config.toml
dataset = "short read English sentences (LibriTTS-R)"
train_examples = 26041
n_mels = 64
input = "log_mel"
depths = [3, 3, 3]
num_labels = 200
init = "trunc_normal_002"
lr = 0.003
eps = 1e-06
grad_clip = 5.0
steps = 12300
batch_size = 256
lr_schedule = "wsd_sqrt"
warmup_steps = 360
weight_decay = 0.06
Rows from block 5, named by matrix and row number. Each number is 128 + 32 x the weight over its row's rms, rounded and kept within 0 to 255. All counts start at 0. After the name is the row's rms in percent of the matrix's.
# conv: 3x3 conv (model.blocks.5.conv.weight, 112x112x3x3), inputs 99-109, a 3x3 kernel for each
conv.31 097 [102 126  80 109 125 151  64  61 142 117 150 140 155 144 127 146 123  99 124 106  90 172 171 147  92 160 126 170 191 138 127  91 106  81  75  79  39  89 119 108  88  94 125 124 132 146 131 146 115 113 129 103 101 157 143 125 137  87 111 149  74 138 116 186 144 159 175 119 162 116 150 162 105 142  66 136 186 130 113 108 141  56 116 118 114 137 136  70 161 148 107 171 167 191 181 121 149 142 123]
conv.32 100 [103 119 135 122 111 124  73  79 160 130 121 119 138 120 118 127 152  95 116 162 148  54 106 139  81 139 148 100 110 129 136  89 126  90  95 141 213 196 148 109  81  85 158  99 119  46  92  94 129 133 145 109 110 124 184 165 123  93 106 147 130 148 121  61 129 143  99 100 121 141 129  78 115 103 136 160 130 133 144 129 131  87  97 115  94 142 165  60 147 178  81  78 144 163 141 146 182 100 137]
conv.33 100 [130 115 182 122 145 149 132 135 163  87 138 152 117 150 146 138 140 133 188 182  76 101 140 139 102 122 149 103 196 145 120 125 134 126 106 103 157  99 115 166  96 121 101  67  93  97 119 159  75  90 127 135  91 107 125 156 116  76 151 171 149 156 146 140 121 118  82 120 129  95  99  96 148 144 118 182 124 119 164 118 136 190 167 184 171 112 116 111 107 108 113  88 114 130 117 111 115 131 135]
conv.34 101 [111 120 134 111 107 118 151 129 108 106 132  90 122 135 194 160 160 114 114 141 135 114  75 102 167 144 117 134 134 134 118 125  61 113 100 112 132 137 145 165 137 125 125 103 121  95 117 144 148 148 129 190 139 126  92 171 171  89 186 171  98 129 114 123 117 144 159 133 134 172 136 135 142 122 116  98 102 102  73 118  84 129 122 141  80 137 146 103 161 150 183 143  92 106 154  98  89 125 128]
conv.35 101 [130 114  74 153 142 113 116 143 108 105  91 130 115  88  92 112 133  68 128 109 106 122 118 116 122 100  59 141 132 113  92 109 126  80  76  90 115  81  92 128 100  42  67 112  96 117 147 152  69  74 147 132 158 207 103  78 124 151 129 158  73 122 104 158 148 129  94 106  73 131 103 113  98  62 138 104  85 120  69 102 167 103  92 159 128 121 164 128  84  69 131 137 132  56 106  62  51  65  90]
conv.36 100 [140 145 110 113 131 118 162 135 138 110 140 181 124 153 153  76  85 116 131 120 100 136 115 154 111  73 117 131 178 176 121 148 174 154 110 118  97 145 140 129 147 114 185 142 142 154 121  94 134 127 116 143 183 100  76 128 159 127 135 159 123 131 147 211 182 104 168 158 117  95  72  73 152 147 160 143 109 161 107  99 172 198 147 119 161 157 140 167  66 146 171 128 102 146 106 137  77 100 145]
conv.37 101 [169  36  72 146 117 140 128  36  65 179 111 141 104 150 155 109 152 194  90 101 137 104 143 170 109 134 153 119 156 125 143 140 117  66 130 132 136 135 121 124  91 127 131 152 178 100 147 145 131 114 112 128 130 125 104 103 113 116 157 145 105 148 202 128 118  61 165 124 131 163 136 125  83  90  79 105 116 142  78 149 136 100  83  72  89  50  84 124 106 128 112 159 153 115 131 160 108 140 160]
conv.38 100 [125 116 165 194 140 115 153 127 113 134 142 139  83  66 112 112  85 146 162 199 122  87  74  75  95  76  77 122 100 126 158 100 110 151  93  99 168 133 112 109 121 113 107 104  92 147 144 133 130 134 189 154 159 122 104 129 100 110 146 115 114 132 143 164 108  45 119  87  85 117 146 150  91 132 149 117 135 143 108 172 166 104 100 139 105 113 127 148  87 120 142 133 144  99 136 125  69 100 160]
conv.39 098 [193  90  67 139 166 132  75  99 135 114 160 187 104 115 107 123 123 127 129 107 117 145 116  95 152 182 131  37  75 145  81  86  78 105 111 143 114  79 128 150 149 170 145 110 111 179 139 123 150 114 113 181 183 145 142 123  88 127  87 112 160 112 109 109 120 126 117 156 126 214 167 144 116 178 163 213 179 132 152 167 148 144 151 176 102 134 147 149 134 128 183 177 114 149 126 128 161 155 127]
conv.40 098 [127 102  83 168  99 124 145 110 101 116 152 145 176 144 131 131 130 126 124 117 185 167 102 113 120 121 107 159  99 126 112 133 125 122 112 165 114 128 127  95 104 143 130 141 162  93  69 160 161 149 128 132 168 156 107 102 129 166 128 135 108 133 141 120 125 101 156 172 146 196 225 145  72 140 199 120 116 149 142  83 173 113 181 157  79 126 133  49  73 143  82  80  88 136 120 100 113 145 141]
conv.41 101 [ 70 172 137 133 179 169 210 153 142 158 151 164 115 140 152 116 124 119 101  54 135  88  65 110  85 125 135 148 139 111 227 175 160 159 157 168 113 132 127 129 136 102 169 176 169 173 195 132  82 123 119 117  93 104 115 124  85  87 134 139 118  94  99 133 120 161 143 108 127 168 117 135 176 145 123 157 129 134 175 113 149  86  90 140  98 137 167 120 186 189 100 154 119 140 127 130 166 147  78]
conv.42 103 [116 147 165 128 125 102  99 108 132 125  79  98 169 112 168 147 158 145 126 128 153 101  92 123 127 117 115  94 123 129  88 128 117 104  98 138 147 100 109 147 170 170  71 127 153  95 134 120  66 120 136 137 139 114 130 185 139 170 136  97 156 136 157 105 122 150  95  89  98 125 128 145  79 126 154 158 139 117 143 111  82 132 170 126 143 137 154 149 125  81 136  85 107  93  63 122 111  96 115]
conv.43 101 [129 124 111 101 125 110 122  92 102 153 131 145 118 156 168 114 103 136 144 127 136 136 137 120  93 158 136 165 134 182 182 126 145 175 136 105 141 152 134 127 138 139 162 150 157  74  90 155 117 121 109  88 104 115 145 137 154 144 137 155 133 134 141 168 111 112 111  79  75 152 117  91 111 109 134 145 120 115 199 172 158 166 143 151 136 121 163 151 210 166 140 167 172  99 160 118 118 124 150]
conv.44 102 [127  68  55 140 160 149 142 136 111  60 133  94 167 161 148 193 194 161 148  95  89 131 135 138 140 161 162  72  24 136 110 106 172 121  91 105 139 123 145 149 124 169 115 119 105 168 125 127 124 144 113  76 124 124 138  96  84 140 160 114 161 132 164 150 116 116 114 120 131  70  95 142 112  76 101 154 124  84 153 102  81 152 178 165 120  95 103 123  83  99 177 156 141 154 146 149 164 149 161]
conv.45 101 [170 110 131 137  65  76 119 101 138 158 162 139 131 171 126 104 146 138 191 119  61 133 118 101 152 134 140 131 114 125 145 106  80 140 110  85 172  55  74 121 138 101 157 151 171 138 207 204  90  81  99 178 106 104 167 185 209 141 153 150 121 164 118  96  92  81 134 153 129 111  83 144 127  97 128 130 150 163 108  78  99 110 112 108 124 110 105 150 142 113  97 142 177 103 137 180 107 180 195]