config.toml
n_mels = 64
activation = "prelu"
widths = [80, 112, 176]
num_labels = 200
beta1 = 0.9
beta2 = 0.99
eps = 1e-06
batch_size = 256
epochs = 120.9
lr_schedule = "wsd_sqrt"
Rows from block 4 of a small multi-label audio tagger, named by matrix and row number. Each number is 500 + 25 x the weight over its row's rms, rounded and kept within 0 to 999. All counts start at 0. Numbers have three digits each.
Before each channel's rows are labels from the 100 clips, of 14848, where the channel reaches its highest value: "peak in band" is the frequency band that holds the peak. Only what is clearly more common there than usual is listed. The data: short read English sentences (LibriTTS-R).
# conv: 3x3 conv (model.blocks.4.conv.weight, 112x112x3x3, each kernel summed), inputs 84-111

peak in band: 0 to 250 Hz
conv.39:498484457497489475511518461530522484468440535464516488506486527490518497498484500433

peak in band: 1000 to 2000 Hz
conv.18:488498525528466485455490470551488502505514518519499528482479537518473498524503411486

peak in band: 250 to 500 Hz
conv.23:529522523503490527503499534494499524502453544465500491520515527479493502504468449556

peak in band: 4000 to 8000 Hz
conv.61:511530498500479487523521525493492466515516475498544503447501471478511468515557461537

peak in band: 1000 to 2000 Hz
conv.91:475550484499528455489480524530512474464556518490463468541481514527505499476507478527

peak in band: 250 to 500 Hz
conv.93:507500496473493472437527498465478497480519499534524500495528497478491527486478528503

peak in band: 1000 to 2000 Hz
conv.19:487476470481481479546495490487456489491485455524542472496494491464537510473501508487

peak in band: 1000 to 2000 Hz; 500 to 1000 Hz
conv.57:532474465496533475550497434521489524465515491515474493495458491492493506539560508476

peak in band: 2000 to 4000 Hz
conv.66:505527472489500507520513482481482499512484518516501528572506501514482469476465522536

peak in band: 4000 to 8000 Hz
conv.97:530552507469486467499525480502507488535494476484488464466483527524475506540479462509

peak in band: 250 to 500 Hz
conv.42:506500481469487498491479456462486516492508462497504500509499457471489493527472501419

peak in band: 250 to 500 Hz; 0 to 250 Hz
conv.44:500478430490545540484532502474513510480481492503491490489570506461489490529523481464

peak in band: 1000 to 2000 Hz
conv.40:476475520537499522484500512503528477491500499470498453453526524488503515545504520450

peak in band: 500 to 1000 Hz
conv.24:515498475487541486497454452501460513496491514558486489502508485495525528469527494448

peak in band: 2000 to 4000 Hz; 1000 to 2000 Hz
conv.41:524530517533498497506502485468500515536500502458470484495481499487520473480442521515

peak in band: 500 to 1000 Hz; 1000 to 2000 Hz
conv.8:471466494479550466524552467493508470508502489503536479448514486508544463518536494450

peak in band: 1000 to 2000 Hz
conv.33:479518453467539478482482463532485515500491513467515497495490502495519499504516489478

peak in band: 4000 to 8000 Hz; 250 to 500 Hz
conv.0:501503494514536469477508471498485504482505535488467483494489502503505529487513501459

peak in band: 0 to 250 Hz
conv.14:521526487528503523500479446449503501509492500487514474530452495463492492500525503460

peak in band: 0 to 250 Hz; 250 to 500 Hz
conv.10:502454460545512494487498490472529518496493510481500502516483509448465526525510475466

peak in band: 250 to 500 Hz
conv.63:568462484445482498525509514546551505501508492508535485510478506504474534523497480538

peak in band: 1000 to 2000 Hz
conv.7:546472526498505475531488496496531526496507477510479517507472492525545519512503483482

peak in band: 1000 to 2000 Hz
conv.102:547499512503506485529477522519513497494520474535522520520465474504482528492481469499

peak in band: 2000 to 4000 Hz
conv.106:509487512472498471513521472490512468514510480486477443495519483516503482501444544525

peak in band: 0 to 250 Hz
conv.103:464509507468487487480494459506499503486503558503493480499486530514506521509482503471

peak in band: 1000 to 2000 Hz
conv.3:517565498527484475505514518519480539514473490469535521515494507478462476483453419531

peak in band: 1000 to 2000 Hz
conv.88:474501484517512471507487486512501456514521460520503503466495456482491504520522479458

peak in band: 500 to 1000 Hz
conv.89:505514469508515498500560460513482501463473490486491520509494510471482449517488499479

peak in band: 4000 to 8000 Hz
conv.56:523489504453533486487507549514527481485516498501569507497488501491521500519507482565

peak in band: 250 to 500 Hz
conv.83:490493526521495504499516466484535535519486529531521485482512529525431491500514487459

peak in band: 1000 to 2000 Hz
conv.11:525526516527505459510502564484510508493543493494430503508479519488456518489502491530

peak in band: 1000 to 2000 Hz; 500 to 1000 Hz
conv.84:542501493489482464481531514493491505473518518462493524456490516484528488531501517540

peak in band: 1000 to 2000 Hz
conv.99:461477488545520533495489472487495481499492464558527502512501528479479498457523479453

peak in band: 0 to 250 Hz
conv.98:515511514450512504469519501498510485488489512470478513464497535514491479493512449529

peak in band: 1000 to 2000 Hz
conv.105:551484501484472516524463501531502480482464508497513440546474530491481460500538472478

peak in band: 0 to 250 Hz
conv.48:446551500519473501497509490480495499481499459493477467500518494500510566491490544497

peak in band: 250 to 500 Hz; 500 to 1000 Hz
conv.45:472497483513497504509532450512457548529497492498453520495483514449514518485527503461

peak in band: 0 to 250 Hz
conv.34:520491497521506510507501489508489467482470488450484447449553511510487494515502501475

peak in band: 0 to 250 Hz; 250 to 500 Hz
conv.82:530501503508501500465462454447495540513493499463501516500546491482494477507485509441

peak in band: 250 to 500 Hz
conv.76:509513478524507506444500480481514493507501510501483541480444455535498495492522516432

peak in band: 1000 to 2000 Hz
conv.108:504507495463506493516474502470455488502485504463516485533537463496503511450456492441

peak in band: 1000 to 2000 Hz
conv.49:477451498489510479497502472565510507492495505480480493556472428528448505503479442485

peak in band: 1000 to 2000 Hz
conv.95:468502512527535475531492472511493490500531500521466541507494502520476513552506513501

peak in band: 1000 to 2000 Hz
conv.37:472547494485455535498486506510482537498490494497526515527493531532442492515486465528

peak in band: 4000 to 8000 Hz
conv.43:491511506492501479525521518453517481499518518479501496448482506515482497547486521565

peak in band: 0 to 250 Hz
conv.79:493499487462527521483515516468447499502501470478499517488517501500528496487551518570

peak in band: 1000 to 2000 Hz
conv.94:550475495507482466538519518511515481503493483528543490505500493487477494494447514510

peak in band: 2000 to 4000 Hz
conv.54:482520502448535487485493459507531539570493533472502519485506550491496506487512505456

peak in band: 2000 to 4000 Hz
conv.80:533508464523522547490496465505508484504493486472479511494505497482486497545467508451

peak in band: 1000 to 2000 Hz
conv.17:503508522502508495536439452517496488488489519512493487523477475501395455459506442472

peak in band: 0 to 250 Hz
conv.30:476506504460488523484482393497505488485485541500462498495510516544487480460487504423

peak in band: 2000 to 4000 Hz
conv.22:485504495507484504462521499540474472488473511484459498501481493444458550504501483460

peak in band: 250 to 500 Hz
conv.1:479533483512452501501522510540555492538453519505501492528483482460466483458466498455

peak in band: 1000 to 2000 Hz; 500 to 1000 Hz
conv.46:475474462512464502470478488486536479456481498523520472536522495458504526476475509450

peak in band: 250 to 500 Hz
conv.52:486520458500495506481493493484468504534491508530511508494448521498472510508541485454

peak in band: 1000 to 2000 Hz
conv.71:497498429517507504520474467512498483520491539486509506505507482517510493510471498438

peak in band: 1000 to 2000 Hz; 500 to 1000 Hz
conv.26:526451490481519510473495491494534448470488510536488485496525547499483483525526464474

peak in band: 250 to 500 Hz
conv.59:505518473557472469500490475495531483540499476520522481518508465474498490496490477459

peak in band: 250 to 500 Hz
conv.86:569503542484463462497525528471520524517490539459472461449503511519515471535473503514

peak in band: 250 to 500 Hz; 0 to 250 Hz
conv.32:501487477502491496456486478452483480508471486514542465485529498448522462484527544487

peak in band: 250 to 500 Hz
conv.9:504527514484483466494493498497522497522478468477507484510485505489484514492459455521

peak in band: 1000 to 2000 Hz
conv.77:469480498473523503487491490467515512435460518456500478493507512483479492488495505530

peak in band: 1000 to 2000 Hz
conv.92:523487490476488461535500411513480491504460519453508556533467475493480514528501524497

peak in band: 1000 to 2000 Hz; 500 to 1000 Hz
conv.69:481522488456568493498474495520486474511511543508486477486488494507504499475543492527

peak in band: 500 to 1000 Hz; 250 to 500 Hz
conv.85:518491500520511502472487469518518480463473493501508473508459481491505522473515529445

peak in band: 1000 to 2000 Hz
conv.12:512520459487522520518498461490508522510534467494446481528476493449526508479491494456