python train.py --dataset="short read English sentences (LibriTTS-R)" --train_examples=26041 --input="log_mel" --depths=[3, 3, 3] --num_labels=200 --eps=1e-06 --lr_schedule="wsd_sqrt" --final_lr_fraction=0 --weight_decay=0.06
Rows from block 5, named by matrix and row number. Each number is 500 + 40 x the weight over the matrix's rms, rounded and kept within 0 to 999. All counts start at 0. Numbers have three digits each.
# conv: 3x3 conv (model.blocks.5.conv.weight, 112x112x3x3), inputs 110-111, a 3x3 kernel for each
conv.0:572505519492502525472473460420429439513496519547485531
conv.1:529518451520503501467498490546477519473446484545519441
conv.2:480532467506483460507434390445455507545531441509497438
conv.3:564530454518433489560577537563527501589514507447400506
conv.4:461487488459459462587514437538544501553481523600516521
conv.5:464451470531503457519468468405496531462512454588559473
conv.6:528502519454471558473516533523489490520514545484521594
conv.7:501542523490507516487491490559416419544492461518526490
conv.8:559489495479447471488491414497481424533493466470484494
conv.9:491561518512506549466484534532517427505481458479435446
conv.10:522515499453481506465512478509427529476487491530420464
conv.11:585561507493523487534462517549503487578518507526486476
conv.12:440473536521493516454490497526501521530538510507531477
conv.13:603528516457476418498397471516546473534535507571524523
conv.14:518507512518531522530576519486496471474454476490418428
conv.15:502460452493504523445514513548514526572478490503491478
conv.16:561547544468540545532588531483488499494479507478458389
conv.17:474446527478435462454496512547565478522502502520439478
conv.18:528561517476529460445496511569513496524514547515488504
conv.19:407466516526492526487504500463540526551558542504556472
conv.20:498527449479485472479512530449431439471486461470475443
conv.21:507520491399506558475468523523467431500509439539549493
conv.22:514531535504471503536518480508505426525460484479572516
conv.23:473460530519482514511520520563525540475507481502422485
conv.24:478500506487490544428513489540476419517465485398476495
conv.25:544502469521530572471529533512508487529472465465435479
conv.26:500491482532455479503531557507494553435397435403412441
conv.27:485505487487495500444504446485480522548493513521476533
conv.28:537520561492517535515516505407496557496618529563556509
conv.29:476491499487501508466480492471439504552451464496470572
conv.30:516528507495499527461423472535503465469448465545472498
conv.31:430501533527544468559557487512531535490493442513472465
conv.32:490508477475564491492535517530502503525493457523513446
conv.33:511447456490468531535491463428498522542524554506557549
conv.34:476571540535518507538489519626503377523483395458419397
conv.35:498519542442548524422490512478441488477500466546507530
conv.36:498518555499539494480457439582522498558518472542502463
conv.37:477481503417420490456475569526453511554476484581462456
conv.38:476520498504510542515532472561496513545476460545526511
conv.39:532501448546486477590533480475449506517503519614541577
conv.40:440458440526487486497529593473523535492509510529521468
conv.41:512554564454502515439536520461594601460523532508501562
conv.42:517503496565539544420457429486353420451387444420489469
conv.43:502506470510499523399492552551528498486513503470519534
conv.44:579543479454491498563575517480454459457454401560494413
conv.45:527517577483491519485562498552532447554448507544463522
conv.46:529503580484465508526523544497395419427479488511499496
conv.47:525487534559541502482542517505507495468499404475468509
conv.48:510506492543512509505465455565489511489519480485478494
conv.49:399447487500499483532531548632548470509538522549534546
conv.50:532541434506491511548457488525501536542538536534505500
conv.51:556550471446485508523476566503488464527548523512558467
conv.52:474483491551506459557594516510483523551505488602478470
conv.53:556539528438486481424468506422516512495546519575563471
conv.54:544508484553520566547534482646537470540528489409431465
conv.55:534532464470470548484461431533536486528523552508493533
conv.56:581564469562511492546529503496510468544518490488502480
conv.57:550565481510522476457473535464492454457555506515545473
conv.58:453468463502473468539514478476478524503455470538431441
conv.59:496538510509515511518516525500471474487477424561547489
conv.60:435436461481516480588592526494471454506525488464541447
conv.61:477474538521549514492500468573519492504491409517527534
conv.62:455540562513586543482534500535476459572500437510432454
conv.63:502550489527576540534576605506476460516503451531448475
conv.64:506461475504475510468436542509477516498537489421516540
conv.65:453486533544538517471522480497535520501483533535526503
conv.66:463474502487539551519557559473462491518469524519535487
conv.67:586578588580536539481479517446411442576557523481477523
conv.68:482531465519518436479518571488417461460429501535468439
conv.69:564489476509439436499420463578499495566526512488464526
conv.70:455454470503520533534465496551541548499506575498478442
conv.71:454426479501492527453504499542518474634562447525488447
conv.72:512481483544556527506514464507529477496501535598500444
conv.73:455480469541509553412444483530471505511509480572492470
conv.74:517512542493466514476516538420450476497531434507443435
conv.75:451520552505511451602503487397538530541481507434417524
conv.76:539475466571525499539510514546479511488480474538529602
conv.77:469468491506482424472471465536503526513484512528504480
conv.78:482545501528487459510500504526522493467449545471471536
conv.79:413434475560520407515562392522461528454471554533555539
conv.80:523510503488469486490490466483468545460455461514548489
conv.81:493496457527528497633589559471405502496436471516518586
conv.82:501498504477464522492541514488466483422435507563507442
conv.83:584489440509458455510503473537424405549575532507478466
conv.84:572555529516548511529467470500498424511466471496436405
conv.85:531492551536464476480565541519490520516476437551455480
conv.86:439432566404393544456461515505483483491564505500487461
conv.87:497540477579515515592603499483462450595439417569410461
conv.88:510471469504445525445481533461494498457504588486516515
conv.89:493488516488456454440437451515535458621635484523508466
conv.90:534584537520493426471505433548557516463517554433505511
conv.91:493531490445519535442491510549519469431440423514530506
conv.92:486435482547473538541486468481478453457490502594522553
conv.93:540427566577482592526475567533463525518470463516458453
conv.94:484435505473520512423442464460449480476505503469502505
conv.95:538514475543507508487456510500515493508539491485447514
conv.96:425493469442534529461525495510460505486448467459445455
conv.97:373461488429512541478441476495518538518522454530545466
conv.98:492504493563494507435506519552538496584525526540471514
conv.99:503514490454511601528522543480532523441497520472537527
conv.100:427411484443463531496526506526481522501526496577542491
conv.101:506482458444407420418492539456452510530487527494521488
conv.102:463505487537510524575482467388435515508509471522498458
conv.103:554556501587489443534479469430470483470498531542542508
conv.104:453417499582485483414421480516464542516574525470481485
conv.105:519527552540527546482500463469451468443462519497458508
conv.106:456488531482448509455491472560484502522514503471510525
conv.107:571496508468502527567482470493462500513528538471488505
conv.108:475459542492472508484526507555497467512549490535550487
conv.109:445460481468538552490507462554519484486483492499506490