config = dict(
    hop_length=320,
    spec_augment=True,
    norm='batchnorm',
    depths=[3, 3, 3],
    num_labels=200,
    beta1=0.9,
    epochs=120.9,
    final_lr_fraction=0,
)
Rows from block 6 of a small multi-label audio tagger, named by matrix and row number. Each number is 500 + 50 x the weight over its row's rms, rounded and kept within 0 to 999. All counts start at 0. Numbers have three digits each.
After each channel's rows are labels from the 100 clips, of 14848, where the channel reaches its highest value: "band" is the frequency band that holds the peak. Only what is clearly more common there than usual is listed. The data: short read English sentences (LibriTTS-R).
# conv: 3x3 conv (model.blocks.6.conv.weight, 176x112x3x3, each kernel summed), inputs 0-111

conv.83:457611488500448522450510503505546534369595478560409490493509392494513566361497467476535478456458575517512549584457481507475466454385486549555530525457483538457480541470475535482554490462523579574492524456487489485495504515522557442425541512474564590545505448623499518513463529627467569545481461454450419535529491544464490424475471497445
band: 2000 to 4000 Hz; 1000 to 2000 Hz

conv.16:477449483546516409472532568458557578537485540350581534548495498395452536508451423495520559548497456478494451469390434489564536572572520508388522526453467540448501571556463555508528386529406458437509504462505507517384525528566517442505510574507404513472512521510529465450467472523529468457410482446440564452550552492488479524539493526513
band: 500 to 1000 Hz

conv.2:443514623461500464440535462485622484574463436530455433448545541553519506493497390403428576546460507461488483550421440564511457411420604518444522492488540437493483508568452549476442491576546424523476447571572458466486527499501535582556484473394429445484551519521552507522478497530474446577523480561424474447485496483477463535508435472488
band: 250 to 500 Hz

conv.46:458557497533466510461530370497488493560537496544460526499488446580481550621590455588495402393468569513502445466510531414521505566472526553457516497522481438471478554568401525463445478431483563489524564501437388503566501394438506449500552521478518541512519504474480440497513551496579487543517541551424429493437515446451541516375499508547
band: 2000 to 4000 Hz

conv.31:455457477474538543424487500536515426571458545631596474473440470441509491503514445479510475569524532485470445551480604539480578487559501550447523528488503492432511403559438529487498636476481451551496485552535433400536539524549550625623487398613460422490414465564464505527463477456497526481535510548513482513505475518477453502494520486552
band: 2000 to 4000 Hz; 1000 to 2000 Hz

conv.66:422617584486571396503415455429552497560549463556436560500502496472472506416483507450450573437534440481541549515503504494435491449435542493528431501434561547462564390472460455448405589541487464455480499444565469561518553480499573463499551551584580469506513595464531511543447464502520505488455487426559520494550470435540557496454562458545
band: 250 to 500 Hz

conv.172:577546533492542402498578453520542455492559488485418488597558563522495537493434537518586574486428458478563446518447485546410549602554440465491548502433557514488550537459514437577509466523426511500528508621548465497561448583498409478514476473532466529555504504431546471562482567432441477422541519444570430511553426450473444504451510437470
band: 1000 to 2000 Hz

conv.76:470558505517451478437536500360540492468487593558481573494573332474425462507527485528558544590448551471551479522524476489590565489542462534501375518444492467516545537483500539478527469532486520490418536531428515561549562491387486483458449455496542451575559553531479451528609462488502500468556584494470565447411521441476458519511524517483
band: 1000 to 2000 Hz; 500 to 1000 Hz

conv.36:408650529455451377510514514518513493475448503485431475516545487453572575504446448470462452504490430517498524493577446466554501465483514489483517433403591511496485563458482364363547409565477497522518562455557520519465540530531407518511539451476501385459443517549437536512503577489526534543475555456433510473446488537528469476554472541548
band: 2000 to 4000 Hz; 1000 to 2000 Hz

conv.47:519521494432454443445511532501367476428514557485419549471415453490416472450536555435448391494513470555468527555568509542475516526452444548523587469536517529562575568490542485525529544481448519584557536523452547428485553460566423514471424521501487467482552501510510510445472566587530495535484611588480506512410493552574518487531619523423
band: 1000 to 2000 Hz

conv.22:625504551567449548555515481414519471534448468549542417490484423543555518484434432480447454528409537524488442546524568485457493515504463607491391469520497531555539637538429497488517512456486524569481520470433579473501484514422568550546499594517479554528531440521518483501529544539407547519552365494461440565482484476528526427448455462530
band: 2000 to 4000 Hz

conv.24:452449534513491480437537509525563400516487522557518557428478511509447490465543505527525415484455544537493464555526474510455439540489491372557541530497424391544425488424415478534501576471460525499480512443539457463507347458562498390597513462607603536515501502510385516545452471542592517503492489439554534552509537466476499529511443443502
band: 2000 to 4000 Hz; 250 to 500 Hz

conv.105:424486544529400510497492529534522526469526492490657421430450555511548555516570485514509401477472448529515383516523535512580508489502468438462482474521487554508462561527543548583458514572487597540520565456477466429468488590581456559495466525449607488449504420519557401508555522540486562486550437472455439412564518512483520536408468464493
band: 1000 to 2000 Hz; 500 to 1000 Hz

conv.18:367393482503418559450531460488534463455561479444519497467498455508512538513484516475532534572460638507524434524518483583463501505554534484536505564430496420493507512497505487457455569551462543527559415493473534580583539475546584472463446402471480499464469501619526502458466504511502558430476464444408562552516475580413541492414580524428
band: 250 to 500 Hz

conv.141:534520463448391507444577435557440548425481501532504598517501465465559535547526491513546537474478488597454445498389586472421522603557427517501469529500443472495498527569500505503518606503467424494546432484570525536475541432542446457448458473456496532583568358462481532504571492462522531431550493436480564503482560519463467573574535539451
band: 1000 to 2000 Hz

conv.89:444426479564391497537532461546543468435533606409448505494458504439394430481504517518554448527422517577523433488452593507477498429538438587507536444507520516555444575505532482518532566455590463485505441535530462497553464471522530446496480434516581607512484488500481396475553559530438574554448457494440438500404508461439544524431505461509
band: 250 to 500 Hz

conv.48:476506467563521470539530457546439475465557394534408441462620495467533405451497551548403396483554503461482542497542483508469500509469494532503472450490480517549461573551481518419484542449529503493537481454474508452452451473443561546559530485440525344518580510525506542389426453479484375422423434530489473494441581483474520546459500451550
band: 0 to 250 Hz

conv.160:484525547401576490581480483435418579516437499497465450558486445488528535494575542551482480517604428469465503502488472451538414454545436561492480443548510452535549507477493552480447525506446470532551536446498554393396549498454519465461538481586480507559478488431530511388482480488474440516408549619473427447482549544544636525518460500438
band: 500 to 1000 Hz; 1000 to 2000 Hz

conv.113:492489436493529486546492554494504522569464464484474489567411417447519563506436552514514475508574467428427544538442426541471533526447420534500481482511471428543542559441549440429542555467568531472459513419501475545475540432417468526413530466534581513404600554428540509382486493569535456497445576478405536414538468543579469514530472510424
band: 500 to 1000 Hz